{"init": "torch_default", "epochs": 51.2, "warmup_steps": 430, "weight_decay": 0.1}
Rows from block 6 of a small segmentation model, named by matrix and row number. Rows with one number belong to one neuron. Each number is 128 + 24 x the weight over its row's rms, rounded and kept within 0 to 255. All counts start at 0. Numbers have three digits each.
After each neuron's rows are labels from the 100 images, of 14976, where the neuron reaches its highest value: "peak on" is the class under the peak. Only what is clearly more common there than usual is listed. The data: Sentinel-2 satellite tiles (TerraMesh). In brackets: how many of the 100.
# fc1: MLP up (model.blocks.6.mlp.fc1.weight, 512x128), inputs 0-63
# fc2: MLP down (model.blocks.6.mlp.fc2.weight, 128x512, transposed), outputs 0-63

fc1.383:196152118113086126141147120111136129125103140107160147134115137128134117137118088147112100155148102101149148130152161108131149127138093118139131113105134120118132126132079056190133116132099130
fc2.383:140139165184100144139127160092092139107112143101175105116082111160143113103131154126123130141140099092127109150125120098131106097105162125149081122139118128083126151162117122088082169141141142
peak on: trees (62)

fc1.481:106150149142114144101123143143146132108168152136141126147094132100102165134146088134113116131141138145122125093110141134124161120139179094122122138137108140138112141128106135095145138158148149
fc2.481:103171127139141079123182128149120104082121154133131128127185101094123120122125153124119122136086145169155132172103153136165098070134140157112126135125128153133180103147112102087126120105102137
peak on: snow or ice (70)

fc1.347:171131115099163155140122117163172161138097094136121120130140159163117111145115131106120142118153157133122127121139159152091148158068105163118112150143136118153116136115192183126107108147138101
fc2.347:111146132172135101135128150118169081122129139105124166149109086139128112110161177112172140096103143106142157154105144081144139128127115102130179108109129123102145120133105146143138119102146168
peak on: bare ground (34)

fc1.415:113129088113157177163126081146139174146151094149141047104129164130147125105150158178145154131114135119140117138169121121143117162149150126136148119149133180174150107128105127146166158163122050
fc2.415:126145148130087147126089188073130099104159116102099155161117114178127113127096091092121107105128107125080179116097159125169146098131115154120123142135146088104109107096141168128116176120119188
peak on: snow or ice (53)

fc1.378:167078168146109155119139146184107119153130110114151102146049133097125132106128126144151115179141152114118092140117135087142160159099139109126131145130140143096109083129139161170109114106122132
fc2.378:076158129150117103103124169100100156146131160150103162067127126131147138119127098142087150156110140139139130159100106097131091158166100152138131111151134106129163118116090082110102108090100111
peak on: snow or ice (60)

fc1.39:147106095162100151158117123147121135151139117161122109161081122135127154104149126175160143153104117138129115100149150082112141132112117095082130138128124157140164099123155147112128150130144154
fc2.39:146143154101138106138124169113164117117159096134145103108127124125093154142160115128135124167096134162117128176147139129134151162149125120142128113191078156132141143105182146130107148110098082
peak on: crops (65)

fc1.10:128090132094096126090121099098154160094109171135158103144097165131136121154171124086155147123142140139154101121127144121115092151118128130139104111172064105110138128125134119122156124153072141
fc2.10:133116146122172128118092136135155130153125125143114169145129131169169077135120124142127113091122107139122145132119168111105117133151149112121106110076177165120109161173100146106140089125164128
peak on: bare ground (46)

fc1.206:130124118122089074135109217143138143146132117104097108148130129122147113120130097140115142155105149114130107145177114113140132109098132164116143151102118076132104146153133098092160106106124129
fc2.206:120137143103124149154095086128113117135119071112138142091105177152091134084153122126113135122127108110153157084110097142108121163141090092114123131123161165105095104111084106135115120124168122
peak on: snow or ice (61)

fc1.257:141127162140149143148149089160089081110100094127142163139117140150119107109127164141084127131129127142112114152139153106111108155113102149058125130050146143136142170151091125139113093151133100
fc2.257:130202124124128148129099132087149132124136185129096090118124111132126111108131106142154154104127133101141149146141114137166140158116133120156102117173113113097123134165129139121118137129123133
peak on: snow or ice (62)

fc1.453:135089116111116160145162132133095110115144096120196103112124134113148146111171097138133174152174142100120094128135120109142150129160109130121122131121130117117135132119156119142145204118123145
fc2.453:161121143083137120105120118129139139165155151153119128133152122110118147077095116127116147106134127121146136117120142106118104176097107103113113131099090138155156146130103110119137080093128131
peak on: bare ground (27)

fc1.325:162124124119148133141084154119128131119129143138127158101135158149143128158121078163103148164059161113136110095121119143121105142118145121152159133142089119114153125143145120117174133149097142
fc2.325:134098134177121196141130146172155152174121118153143162109165140113102187103114146199115187124096133171113089118147084119128149150161131163128131146120131121130114128152127159116105131143152113
peak on: bare ground (53)

fc1.82:120124147163147154148119093145078133133173129126128108089053147158135149146140116111160133115147128138103104154096123113107137153144102131087138122092079125118116130076138145129133112143143112
fc2.82:104103113166089140145143113122120088154136101139117083122104104156141113133111125178145155128099142121159146132154106081123182149145122120136103099118143155115156109118160136094115124158140114
peak on: crops (74)

fc1.373:103121066146137121135131120134165133124105117101139080143148102110131157146136104134129142138123154087146107096137146108130131119097135131098144154125144162147155130161125149183154153114124124
fc2.373:132108196134164148183169148123130133152121099129132149117097140131146146109129120152152104088183097112126176122134126127132142120128073133143131139149140137144148135137185155106146118115125116
peak on: snow or ice (71)

fc1.87:133150147107136117132160129158124145099142086111147177100117132159149105130129151109107126108129154135130090129149072134102140139117108161093180166147123104113140146130117132132115140099116136
fc2.87:159109093111139151131139118110093152114151124120139106111129108139120163112172167107111103165100144160113141121138152102138135123119143098117090115125142134148121097123092150161132102129063090
peak on: rangeland (52)

fc1.116:161092118154127134147147134079094133102150104112162117118128125116146133089144102158170086121113128129115149079098083124137145101119090123122142171126097106078127153123114126144132175135138132
fc2.116:153174134096110136143098126188121114150146159139106164115144153085152113168114108151170145145116110112127123131168163158156105151117162165136122096162125084107103152082126095169160101142144130
peak on: snow or ice (75)

fc1.142:116133108153094106138108104092091140105132109136141156180109149105131174111107123163167078119133172134140132086086131174110155134105112134124108117123127129126096140104144121128131109151141086
fc2.142:192135108121120090126137133133120096147126110133115121128168173116118092124148154139135155099150058105129141182175118155111102145133124128152127126146129097138142125136104137166134198089142180
peak on: water (66)

fc1.401:160116129114107099083137069129111131105121122140134163148125121153099090135101137139170108149115149157149154135133133157112120180113148109145165101098115137093116147133123120086113166133151106
fc2.401:136133102105116139144091130142156080129137132166098048111151145084136103109096119099145159107138136160131102148122119087149163122156111116104094122163151138129119119156109135132154123177123134
peak on: snow or ice (69)

fc1.292:139162102162145171125155112137137115087148093105133108165112152108102163116126066104132092143143120122119100108084104155106117109078156140145119145133128120112137071132116100128106128131141094
fc2.292:158119106122129126127135161168166115160129115118111147143092103129157152161124184134142106100125122099079145109125153074127139130120154080132136101142132152104111117179133178134155121101104115
peak on: bare ground (35)

fc1.128:124169145100064133128127174113139157145103138122088126152145111094090092117104114120195140140142157100135151121164070144131129108105142146142102148088106169132075129114145123144140117130159129
fc2.128:163121114118160106134117149117117104120162145097114081107127121166128158159158162105112106131132113158112162116089149073131139107161124125123135095115135113121141120116074159124128145107121162
peak on: crops (43)

fc1.162:148113164142118155099094112149131128110131117135142112141138156136126104153103097149112122187159164099137121139123154135136122085131151103146115124161126118148159118155085138178140121147104099
fc2.162:103143132098113122147131099103129128149153106127118092144155122128136082145177114125150129142154084078144140157166119130133109136143171129119110186095099121116121124157182119103176154135136114
peak on: trees (43)

fc1.130:150140135141119109102088086102060152102128141126121127097125158102136124079128132110167112123138130135117129126105166108124132124117118110122120166114113142136173110149132128103122134130206135
fc2.130:136109138124108106116105090149139103147100159108099132133086114167121141096088126162113094156136093133143116146157105122087137133121115195113130112144112116171062096074135158106078141123106131
peak on: trees (53)

fc1.42:132143147110128129133119159093143115107136092143147115143094135132092138140148093147182093158181120131155136132141122078112132142125165148106093123113110119126125147106146094128107134126097145
fc2.42:157132098160112127130145140153150142146120141100119142080129111107138162088123092115104150136110118165132119151095154161154148107120121124087106126156159174103163151090138146166126077159138131
peak on: crops (42)

fc1.321:143099163130111135109138109121118143127118084125166096144150133121104115103113108132167162153135138086106101089090156096099149144087092123132128088164148076155143152141160137138112133112137137
fc2.321:113098141095088117107133099140102133172117134119138117097102078159118139129172125127124100088137134148177108130109135131140120089155164139152130115103118145132122100112113125131126117127155119
peak on: trees (46)

fc1.429:122154134161144091170129140139108136155095128100155112139132135126169169128117143126125119119139126146127129086133117151118151113129154156158180152113103080144117124092131110102163106107124132
fc2.429:134115109089098148071128147103144155155151180125095160147134159088147110138119119107111112100163162094133111122096138153164134149112112123122115111151110106157117124125128151143144145136119134
peak on: built area (46)

fc1.395:122124100102108144176121112138095177154091110066142124114149121075144094133117138102148157143107076125133138112169178107085111152166138137148140104107151170142119136160103104094138122147129133
fc2.395:097146138147105146086135146159110090119125139136146150117071147153119134160194096076125124143118121110119118137111118096139157139187173160060111142118137091075127131132171104146118141113142131
peak on: trees (41)

fc1.3:111111124137124159129113137109108126200159113139137107099145152138120093132165109149146117110124135132096117100140166132100141125143104099101128125083132065129114119130119117118126132116128177
fc2.3:108122153159097122133115113138128130132167159081136131133086149120169119159133105134137152125099129118135142107108168115051130122107119117143142117153137141104134135151109117146118110149093113
peak on: bare ground (39)

fc1.360:104124151128072147135145158116117142126143139123137119110168132157126132118135073154190141064087139130136139155124126145112096117101139166113132114174113111130079137144102119147131116088132102
fc2.360:119126122153137155095108132136120143130126116168103122128100119117077137129141132121129126164142109157119129126149146129158154176117116085104076134101116139123137121151122162146135154138122090
peak on: trees (50)

fc1.500:114130163122127129120109136124123096157147130162118137097127182139135158097131107127117133143157107115150121146132095123157105160128120136115147154079137109171149095098155116137097143106145117
fc2.500:150121133121123109151156167147124107110136164143116114123100091164083141116115125108124121149109092177163176173114136156082138148083127135117154111152105132135105111110115110131117162108147149
peak on: water (67)

fc1.97:173128142156128159117137120111085154171149116114125134122099118139103142115181109100119114149144152165154100166171127152139145139127103112169152101124162199121152164112135125159121134138141095
fc2.97:145105137084127111093114120120091209095150086124161159154144150137133089129118113151132142167133128101066132110125146133119126123143128137145122135082105144162139059132153137083129158148130118
peak on: water (59)

fc1.480:115146125164137119133149098101105139158141121088150129170113131171154168112122121138127142102169102100098104093152168138134136158133129089127113082147098163125132147099104155094147128118132134
fc2.480:157127148078117166130131160138139128132129151147126125118137101134134130158132149119122138149103153209195126123120105117136125113160125143107162146106158096129140121141185108190095139095113119
peak on: snow or ice (48)

fc1.77:167134129157148112108109117124135100130108120142158112143085144135157133167111127117127118157115168090134113104118113102124127170105101112092149166113161122129110124169156127115152145131133149
fc2.77:138131124123130078173125101153116169104092123118104106155154137119138084101125159144134130124105118174116121099102122095090122169148130156111072102109131073136117127087125089170094142124133122
peak on: crops (50); water (30)

fc1.200:144141131069133104178131117155098120135128120098149142117097074161105148165133106135124164149149093163130130134138110087141103165136141142126141119133113120113116134106138108189125090120114152
fc2.200:108148149089115132159112107123130135154109137125136147113130173125156101140075107096102116157151098132118138114116127112116103145150128184133156110088148135142138140150155172120117119194120109
peak on: water (77)

fc1.327:131092183133126148152119116145145134137170122093130126107145134140178129109137069132127174151173141126125144143132127127132108136114134139126174123115107106100105133162148173120152171097136120
fc2.327:120143152095133085174156107130149147133140161135157137128113153119089147141161138112132129127147131089100114105131104129145138134166106168150148145108155121164133093137117147084139115116136144
peak on: bare ground (39)

fc1.232:142133104145137123134107144092123116143105158125048112112138136102131132136156115125148130179150113131119114106136154081127129149077141136124142164143144137120118204133149086160152159127149114
fc2.232:164108129111156172154149112131138130117112121117165110107118115146163104129076109108136137154122127146151111107080108118145087133128141107124113116129138109132137083075100127117158127142164156
peak on: trees (50)

fc1.54:106147098150109124143119156140074129132174153123099099159084188127120120115134117119117124115123166139115109124120124116137121091120139140107123129131108152124136130081150144135111134113160116
fc2.54:126141134144123143157111102093126120175148096099104105117107114118110156126116102159147149165088115164152118146100159088137148125134129116115132141163171129172147111124161128109133143118165096
peak on: crops (82)

fc1.298:142124118103118100138131166151179187119144134141143102123120126129129106103109109136093156128137118129169110108126134113127073137089071082100152099141104186126105146109148150112124142131137124
fc2.298:135148103079143134117127132132097102114097141111121136169150115135123139149144132164148103157100166096109095177115131092132147101134168138128127158181133124152167134101131110147110151096155166
peak on: bare ground (40)

fc1.287:121123122114147099137102091154111161129140155139156124127127142133131101103108136157138129106139119166102134135119104151109144153088121075120148082151136138138148135111077115101118148100179119
fc2.287:109125117127150122118157153100168125154121108112129083088151140165134142115124096136134101120085142120120092165170126079161136126120109139146081123112106108129096200132158123134094109147113113
peak on: trees (43)

fc1.249:105134121172080118124107153113114164107110121128157133138154133129160146159127109128092139166121168116172149105117122130136147100101105054144119134089113150045137124133151125106086138135166053
fc2.249:133117150116114158148111118135126112174155116138083119109106111118156150153127141117146114114135116093104109157082121117157150153141135179154134158157171150129124133154121097111118108116105158
peak on: snow or ice (63)

fc1.113:155160096125117123152145172113153146087082144074111140155146133148158122140138109127133147127145153148146159110080110150138141095138141147132125114118128158077140184116121129145172109118089124
fc2.113:123141132144117141116119100119119115170159081184124155108100130143138113116093078157138131126116156154093112114120169095139152157127116133111140111146128104089129084102098101117137133138137138
peak on: water (36)

fc1.63:152101169115140155100135144112111121129118125096133139095107121148134139155118121120107127124156111120112153094087119125136146121110156121142140144159102125117115148124114122178136068152176097
fc2.63:137149112133094115132147120113183151164146115110118120116134097114157116140087102099110115151163144105137091147103121146119121135132141098109116122127082143153144104152189121106099117143114093
peak on: water (54)

fc1.31:133163144110119132139163157082099108110106149147168105160129100106120115166118152167125125128111138146120142071132133163114131133146136127118117194136154122161162125136113150167147125103163110
fc2.31:145137147116098118123143100122132096173130120157120113107127139166143089138154097114102167127126157126124117138132136134164140145126143141093161095152101103101071132150109177071140123180155142
peak on: snow or ice (66)

fc1.494:143147129126141106146151141146123108164137164072115089130128158131068065122125109107139163109101104155131126093142139086109150100120135143143112145099118135144142062153126138126147131111144110
fc2.494:116143148140103145119161100080088142136098111086145146127155194122111182092110107161157099147138115124130124102121129098117104123082128104122148119180159143150138139169145116171110088128122121
peak on: crops (74)

fc1.48:118136098159131144180105148104129141105095144092135108120104144134102147148165129145149089138086144172153135106113141174117126144118115165121150089111118134119085169109124131096116086140162097
fc2.48:138132102111137108104116124155137121116124100145110139142127141151114146082138156106092121135143145117122114147130134125119175105117152167103116130123119110116138168123134140125074115110119132
peak on: crops (40)

fc1.346:111105099064137164099120157144120151156090126139137145105092136125113088122145121127126129140150129134154141079125153179125153173132078154147105124097134117134126085114122139125123145178125122
fc2.346:170156172135133139119167123112162153128146115164078131144127100145166140141149157133138139138138149132126160142120184122141156125112120141171159144176123123138154132145110151124105114100161121
peak on: bare ground (27)

fc1.402:137150133174123146110088176126115096119131104108127140131113123117108132090083099135142131149165150134146080119119151118140135127089134134152139142108155083117107095144149176086093113098096142
fc2.402:151187141075123165154130124153180144148156094124105139091130112127100125144156151152117127083082123094112149132121118158114125164110111139133099079117124140159139155107076090135133130147158132
peak on: bare ground (60)

fc1.303:129134185148114169100136139141158124123115091133157096141110114098118117165139123181130130151178097120145079111136147136085143110114110175113106108118101142126134173089164089137138106156148137
fc2.303:105130101125123121119131156134108172081163145090169167104139162139176105107115122083135130082145128094120120140093150116167114115092126073125119120150135119141154106140074147113130154120134096
peak on: crops (42)

fc1.67:139129101106111146148121152120084120118119082116103127091113123164108135121151097116115146136118113122153127144123171162107097128116111122126149157136158122107125100192138094109148123119107096
fc2.67:138116130158131154147133129155138148154108121114112162174096138109128154132177141154155129111096124159132136118113114111134127145109132098090141084115142132155104152085172114128100133141144206
peak on: trees (42)

fc1.100:140096109139108126135103123104081144128059141125135134163139116164086120124137116107110139135153105166157110125090162063103125140079142130150171133141116130151158130115151179139120124101152161
fc2.100:142076128172075127108122091132134150144164170132152148133138158117112115134073100088155134167152134126125131132155084143143123113127110106126168128117122120115109095134082143099129119164158100
peak on: trees (44)

fc1.15:121100146151141102149115123098121114114127117144123129066088131123124151093129104098130126161124139117124067127088154143125104141161089092092149151167108134112149071116111138159126159131156157
fc2.15:123116113145097106099103146105142126159152127151126143149092112138129133150109145095129072151123141157154136148176133116132134156129142131135148107122090098115143136134110093126152139098095135
peak on: trees (45); snow or ice (42)

fc1.307:166151091097110152123094139143113125095145105112125146128134125112144131126199105163121135157122161078143115120141107159136120140078110123092149106078122144140136152145108110131154137157155154
fc2.307:115111122167074083126125106162108158135179113163122111169131147117095134086162121139161134136115140135142177144142163124151146163132107123133124099116148186144097134121148156134149108120085161
peak on: rangeland (52); bare ground (30)

fc1.445:126147122101127137106093149116124118122114107121162101139091117166128135101137131156119115121184102137135131125145082142133093168125135086130088140085109145140126158174110148132098146063110155
fc2.445:128124133136117143167145117160118112137120163114140135144139111126117127118101144153147130136134098128077150103125139124117127115152109187152124126143111149124143120089135144138142120127116077
peak on: water (62); snow or ice (33)

fc1.371:148185170153143131127100094104136145151119153108137088098095169076129133129098131155150155123166121149110073137081105131174126119133113156127163126125145111176111120095113071092176104117095089
fc2.371:144117089131154091112120146137141088117057120139137152150125104160132090089137084127106124140126115067122137099134123131089094140142101147096133142142081090135157124137123166145146173149109103
peak on: crops (38)

fc1.430:126101183160118121143092154117122134128164168143103113161091113153119141077143110134134132139158123153158076138113155145131149162139113121144104108085110147131153140105136134118113181155092127
fc2.430:179100133157187159161131151126128094124120099125146087106132112094135150135144122157176134111117125134127147111155121105127091143111184133131117086135129131117126164107156091085141090167134092
peak on: trees (42)

fc1.393:106151143099108174127104128104120147163118107108132160151124153149119133127084086103128156103126121117129127153132113068140110117125128114105138130079132163077123151098109100144111126111107129
fc2.393:118094101181134153109110169134147109127121138132127160132128137155111130115115112132126148127087150120150157127119136076163159141111117118114145105162164149111111104129064151121147102101128142
peak on: crops (45)

fc1.209:166124097158140126177107125104104129145113144108129118118132138148134130124154155122133102163137099161149129145188161122148144153130079142145125123130131170165125146109122122116110139180138120
fc2.209:136162145100127086121146127194124129154141080158154159162099143157130163112153149132141118115144161132091085097094097094124072127157166147138136156135111136131185154141131116109119145121125137
peak on: built area (30)

fc1.52:122131152189139096147098109120119125082109175125132153134109137099145142110130115125107129139145152131104164138180125135076119131146126144147128067112115130156105126142135117139109143142121120
fc2.52:165123106099081148129143110123147111136085141119107114152150134145182119143086114108153090145120107075170138115141126144184127131100136125127108122119083108141113112088120149176101123102162072
peak on: bare ground (64)

fc1.313:153133162119149148122153143175149097167120123123175154133117102139104138089102080145107144131135164106110115134139132198151148101150135119124133142155109101157079135160162137162143139124125153
fc2.313:116145198125159181105142102127088156084154152101151120136123163105110114155128156133126113117137145154122133104127158101106115143138128133137119133092103161091157151081105134130098142143138092
peak on: rangeland (47)

fc1.505:146099157166164130128129157092103147098136093132111126153121158154128084107126109161103109134132115138117159126144093112107105153140092130154150075154111148099147133167087103149149081156167083
fc2.505:146130080130117088157114125146135110126110125122158043152119133105124119117195152086139179161099094157158105160098138123110098118156104140138151169131147122124143142113155126098104150144133132
peak on: snow or ice (84)

fc1.343:127107136120079097142126100092127103096144103096111127146082128123171134092140119135122156121108149124116143074151143151174126138124137163146133098108097076153153145120099167109112136161097122
fc2.343:102121127102117108098127102113162124114141159149149128176157133150135098138111115137162177151114086113151122124120109114116148109128123141077103112083171108081094135123104092117102148143136121
peak on: snow or ice (87)

fc1.1:122126141168073120111138117120133132122155119096164096126123170175199135144131118125145137109120160146167144138131144149136181138116123148162090114134123130141130131124122138125131153113104155
fc2.1:148143118126111095120134112133164132163137106119129126131139109123119118153185121159146128134087062104129119132145113131138155157156158084119164142157092122117100122114093111124121135110104108
peak on: bare ground (33)

fc1.384:138192147146149155152116110123143128162110090085141131113089134129172159114130135112133117090122121122100124137127106086139166117096136102121125120122115105114140113124146135090122090126185163
fc2.384:124134131094156110093119194118090126114146116157125126160141128148137109143145139127148129113153142103150146096101139136132076147137151094143152124092173157176116091154123119135143120115148109
peak on: crops (73)

fc1.423:091107138100145121143150123121169122117144129103107113121112178141162140116153121098091151128158166126145143161094136104090131148106165131118122126123155119092077149128135107133132087125127121
fc2.423:085160110142136106125145133141097151125145098148120091139122158199152115148160113155079137161138119157098163139133110123143105120117132107111112168149079087105183148125124118125138146149149133
peak on: crops (62)

fc1.300:112161134180161122125119091100101125091116097117128142100106118153136096148149095117191133140179139130129122070161121164156147108117106123161129105124129154146128151115133100171109113131124139
fc2.300:140131102148095127127104126116164145132115105138093126147169133108128122092094119085100126173078143110102091173093123098141095098140150147134142123086099147107138120126130115094132131137120125
peak on: trees (74)

fc1.471:155142090110127088095096093122159133093115111109114093129112115107149104147110071096151091111142132086122081090112144117167108128097115145137169156091136114115110125146113133106121174101124089
fc2.471:114112081123150150141122107145100140159122056143107128166167120126136130042139117124120115140108156094124134138097156148138124117087130155100115139108150114098138129137132113102141113092140136
peak on: water (37)

fc1.101:134139172114124117168109136101096144196154126124118065172132135120103133117114114139166146158141099100154132128145111159170140130087153151111142127089139170149098139143134135146120119115156110
fc2.101:158144137120126130078083142134143151150141129128145092133120134174143128164124144071154119103082169176093127135147122110084111101132158139163134104158137147149121103141164167158156100139127102
peak on: crops (68)

fc1.438:135137128112120133197080119136121140141115124136149144098164119130102115123159146128110120144097114168140137136124134130166129136123117170147118097122197149145133123137150150133117082088110105
fc2.438:099098105166162138130137131143111118164135103108139131133095108140127179128127105159116127125156140095132131177122121111110153164110114128106104162142076128112105111115125135134201138132136146
peak on: snow or ice (40)

fc1.397:143118114162118121124133158122117132111085126140133152143073148107086130107153134138113156139138137129145123093116151126125113141087072112128162138135148098129116119111109082130107081146103128
fc2.397:151162159099135091107098116126119110135132126084133146108135127119142125165124132149156124118094120162139111150161148142137161126125162104160108135128127097121155143096136144157118114129168168
peak on: snow or ice (46); bare ground (29)

fc1.476:118108146195129161097106109110144125127168109122148115146117153109129128147107125152177111092128171132144093113123132168180143148125113157145112092109131128147151124120099093134131124186113123
fc2.476:138122129152109092125132073171147091157114144087138089134109116143128160144148144111123120161178132126097126132110129109133096100154128151159167104107129097121113175144143139099146145144144096
peak on: bare ground (25)

fc1.283:153103126156157140145142155162088155162146097132096095120134173096085100133169121107143162138142121123125092163131103123120135111118103091143187144117098151117136095093143138128120096099177129
fc2.283:094121149078146130134124132136095139124125150120183102132094118161140074144119090121125137151106150138122149115146136139132114144108146134141130152092133116104149142114122105159143091133179123
peak on: crops (64)

fc1.11:167120107109119144134106094149096107103118145081152130103118136110148144181096123099148186100136099108141141132136132127136119129129105116127101174139136146089110143119084111152195088144134115
fc2.11:134107125119117079169133129086158146156160072095086104119152076116148150113114122145099124136142157099102108092111097144120150118095121163137145103147130109149141125066137093166139134096116133
peak on: built area (30)

fc1.180:106096156155155125125107145104124185137133147163111157144147105145155119165140137146080173124170152132146132118162129135111146147145114117151093119141138108149093133083111137162107109137159100
fc2.180:130120133131063109140118112134106143114138131115116143101107143088119117135148139154165106132140151141096145128156075130150106142098162152127135101109142137125155134157150119145151104117132131
peak on: bare ground (67)

fc1.38:127121135125124168127101122153131153108175121092130148107130126168147108104155096130128074134144181135154138147174141154112109126116110130106127128100135121164138152194120096150113088118132136
fc2.38:116127103123103098115168154117122137110129166112141152087120135141101158104138101117082147089140147086067144107102118084123146133141140099180111127131128137151139096144145117134105151144121153
peak on: snow or ice (51)

fc1.64:127116131083127097137137114119141105130139110126134154071119121178150191104116100125140127124112125155103123135124121115142103143117109086117143088135171150145134126113148085128086099131166129
fc2.64:157125140156121183179133145091150153160129168091116128132116142066122103150141155145151170138120108151153119160112162149121115172154135123099101131138151126116113136162111123159132138118111162
peak on: trees (55)

fc1.495:115115112162135131125098089109156129100104122119146176122111131130135142105147121110151114090160145130134106145120116112110128114092123137161103125171179160119133108153126095102101119123147146
fc2.495:179117138111130129091129135132136121149106106196130104125115149130117137139111120108117112122100119091134142075099104201156105147123108165138128134114142165149055135141123148120129178135121124
peak on: water (30)

fc1.488:150152138121114111107131090086137167133079151139184162137121154120112132129121131118124139125125156150131110114105132118154144142127126164154144132119111104167087123122148129096168138116155101
fc2.488:158142111164134118111106131130138114084125111096173149109162116175154086122136127136140138100118118158123068112090163123101171125095126149105081133157106139102134139130118122134142121151099173
peak on: crops (39); built area (26)

fc1.125:118110154160129140131117089131144166113129123102150147159116129124127122137186124134142126175162122130155088100139110096086102124154136125127151181142095109126090139149130142125061124159108117
fc2.125:162128163127146115084144116157111118118123124137091131122120136124181173084140108142122119089142085185170144165096124130130138118106123124111115110086132113096124163106134119142165116119137137
peak on: snow or ice (61)

fc1.241:128121086110125104144189148168136176082135114142146128151122085100108130095131105127200140121136162113127121105171106135138115110132123162132156136118130097128165071151103110145080169088097101
fc2.241:150133134102095167136121136133104122152138108093148112110150155068148170132147100094106120104114113103148132121154124135109136135083120147103121110138117139103137121100108139146134075140126154
peak on: bare ground (57)