Rows from block 9 of a small segmentation model, named by matrix and row number. Rows with one number belong to one neuron. Each number is 128 + 24 x the weight over its row's rms, rounded and kept within 0 to 255. All counts start at 0.
After each neuron's rows are labels from the 100 images, of 14976, where the neuron reaches its highest value: "lies over" is the class under the peak. Only what is clearly more common there than usual is listed. The data: Sentinel-2 satellite tiles (TerraMesh). In brackets: how many of the 100.
# fc1: MLP up (model.blocks.9.mlp.fc1.weight, 512x128), inputs 64-127
# fc2: MLP down (model.blocks.9.mlp.fc2.weight, 128x512, transposed), outputs 64-127

fc1.417 [134 154 158 149 133 134 140 147 116 129 144 156 139 137 121 139 124  90 119 159 158 152 130 109 151 128 128 140 166 128 150  91 160 127 118 107 133 158 133 160 100  83 168 107  81 135 147 140 142 112 129 128 152 143 142 146 105 128 152 122  91  91  79 108]
fc2.417 [158 146 119 165 202 106 148 147 152  85 104 125 119 137 152 123 131  93 109 128 116 128 140 105  78 122 162 135 150 125 134 129 122 110 124 118  87 154 134 106 136 116  91 128 107 101 115 133 131 148 147 133 122 138  78 114 113 116  98 121 177 119 156 135]
lies over: trees (87)

fc1.336 [199  98 178 150 108 153  90 125 145 127 154 143  77 152 123 113 112 134  89 136 134 126  91 197 112 128 120 167 176 148 147 136 120 127  87 157 167  92 151 116 117 164 134 137 161 152 132 126 124 118 127  98 159 178 138 108 139 114 146 124  69 141 130 135]
fc2.336 [104 113  99 137 146 101 153 137 124 119 122 128 119 122 167 144 128 109 129 189 130 161 138 147 121 139 172  96 158  82 110 111 148 125 127  98 136 133 138 185 139 155 140 132  81 126  74 147 110 146  96 105  98 118 116 163 154  99 144 179 151 128 139 103]
lies over: clouds (30)

fc1.341 [ 91 147 116 118 122 131 112 152 138  99 100 158 133 157 168  91 155 118 121 134 105 149 115 103 112 126 127 125 172 112  97 148 177 112 127 130 109 135 156 106 132 123 142 134 124 117  92 182 135 144 119 153 160 126 163 121 149 103 100 119 117 112  96 140]
fc2.341 [117  91 167 128  83 139 116 133 118 146 169 119  97 137 148 159 131 158 130  98 188 131 162 142 143 120 110 147 114 133 145 142 138 142  95 121 147 137 128 114 105 102 169 128 130 157 155 117 105 121 172 131 115  69 131 119 130 128 144 128  80 111 180 139]
lies over: rangeland (48)

fc1.225 [127  94  97 174 110 142 149 133  59 115 135  96 129 105 145 114  87 145 108 142 171 120 124 143 132 132 151 159 149 140 138 105 149 170 145 164 113 145 135 138 161 175 151 151 136 116 151 101 126 134 145 111 135 122 101 102 133 120 144 151  84 103 113 128]
fc2.225 [142 115 152 130 136 137 162 121 149 158 111  82 117 154 130 157 127 104 178 124 100 174 128 107 149 156 109  92 149 145  92 174 107 162 148 131 130 172 133 129 106 159 151 102 128 144 111 130 105 118 130 151 114  94 116 120 111 138  46 118 148 142 139 123]
lies over: clouds (35); built area (34)

fc1.412 [108 131  84 135 126 157 131 112  83 157 190 113  97 100 115 114 155 105 149 143  94  99 172 106  99 140 115 121  94 145  87 121 137 179 134  68 121 148 129 140 136 147 136 126 153  81 130 147  93 114 132 153 121 114 129 105 113 149 136 106 112 104 146 114]
fc2.412 [127 105 153 160 110 154 115 137 110 143 125 132 140 116 142 157 111 117 124 129 175 137  95 125 145  77 103 111 128 105 129  94 115 108  94 146  91 146 115 134 117 102 104 115 161 112 129  93 149 141 135 128 119 181 124 108 137 138 141 148 160 139 108 171]
lies over: rangeland (64)

fc1.352 [132 138 116  91 143 123 146 108 159 158 136 103 150 143 131 131 116 134 127 130 128 119 133  93  90 114 124 168 175 137 119 126 123 142 155 156 176 110 119 152 139 130 135 102 165 158 125 109  83 122 123 120 118 127 140 193 114 145 112 111  81 145 127 111]
fc2.352 [157 140 116 143 142 153  76 135 104 106  98 119 142 121 150  80 156  91 142 154 151 134 131 108 156 128 135 108 148 144 128 156 188  94 121  89 100 141 131 136 132 105  89 112 111 142 138 143 128 133 125 124 102 145 138 171 131 178  89 135 197 135  84  89]
lies over: trees (88)

fc1.241 [148 136 132 122 153 138 110 140  77 122 153 101 146 127 174 125 132 131 134 149 147 105 148 119 133 108 129 178 126  77  82 126 155 163 105 122  83 124 138 145  84  65 167  84 121 145 147 118 137 163 159 124 137 127 144 123 135 124 125 104 104 122 120 141]
fc2.241 [168 135 127  88  91 153 102 136 105 102 115 148 111 152 105 122  92  91 118 117  97 143 144 131 162 115 131 131 169 140 139 106 152 109 138 114 145 108 131 107  82 165 133 161 124 144 132 171 135 136  95 152 160  79 106 160 109 122 115 121 195 123 125 112]
lies over: trees (63)

fc1.48 [155 113 134 126  83 116 156 130 150 110 119 136 122 111 113  93 113 119 130 123 126  78 124 127 118 148 144 104 172 153 158 140 190 128 159  90 113 159  92 104 115 117 130 108 135 122 157 119 142 111 115 147 162 118 151 133 109 155 102 137 101 135 155 134]
fc2.48 [126 146 110 151 171 145 161 159 113 118  98  72 122 163  99 112 156 135 141 127 143 162  95 132 106 119 127 176 118 124  93 108 123  83 146 135 110 155 148 177  92 100 138  97 163 135 113 131 120 142 122 147 127 121 132 129 119 107 142 121 155 143 104 131]
lies over: trees (46)

fc1.318 [158 146 174  97 133 162 124 116 118 149 105  80 139  77 117  92 123 145 151 127 143 123 131 106 117 146  79 104  86 165 132 137 126 116 109 113 140  89 180 132 159 122 170 119 159 137 143 138 115 126 118 147 151 140 144 123 145 104 161 104 174  99  94 107]
fc2.318 [117 105 166 107 113 115 126 142 128 115 127 188 158  76 123 117 119 133 112 108 136 120 135 128 158 100 168 152 144 117 155 101  45 133 161 142 159 104 119 135 161 102 101 182 132 105 117  97 135 146 159 104 132 145 113 154 173 142  99 136 123 131 157 124]
lies over: rangeland (46)

fc1.2 [144 106 131 123 112 181 133 108 124 123 135  84 103 136 155 105 117 119 147 134 140 143 121 110 109 127 137  98 125 113 132 105 132 107 109  88  94 126 128 127 143 155 125  66 112 134 151 170 141 146 103 157 126 154  88 163 161  95 140 111 112 131 131 123]
fc2.2 [ 76 115 130 178 125 101 110 179  91  80 124  75 107 121 139 123 141 141 153 122  89 114 160 123 163  93 119 111 113 119 126 138 111 130 121 142 142 141 151 127 143  80 121 138 139 141 130 149 119 121 107 151 134 101 120 144 123 151 141 162 134 102 138 125]
lies over: trees (46); clouds (37)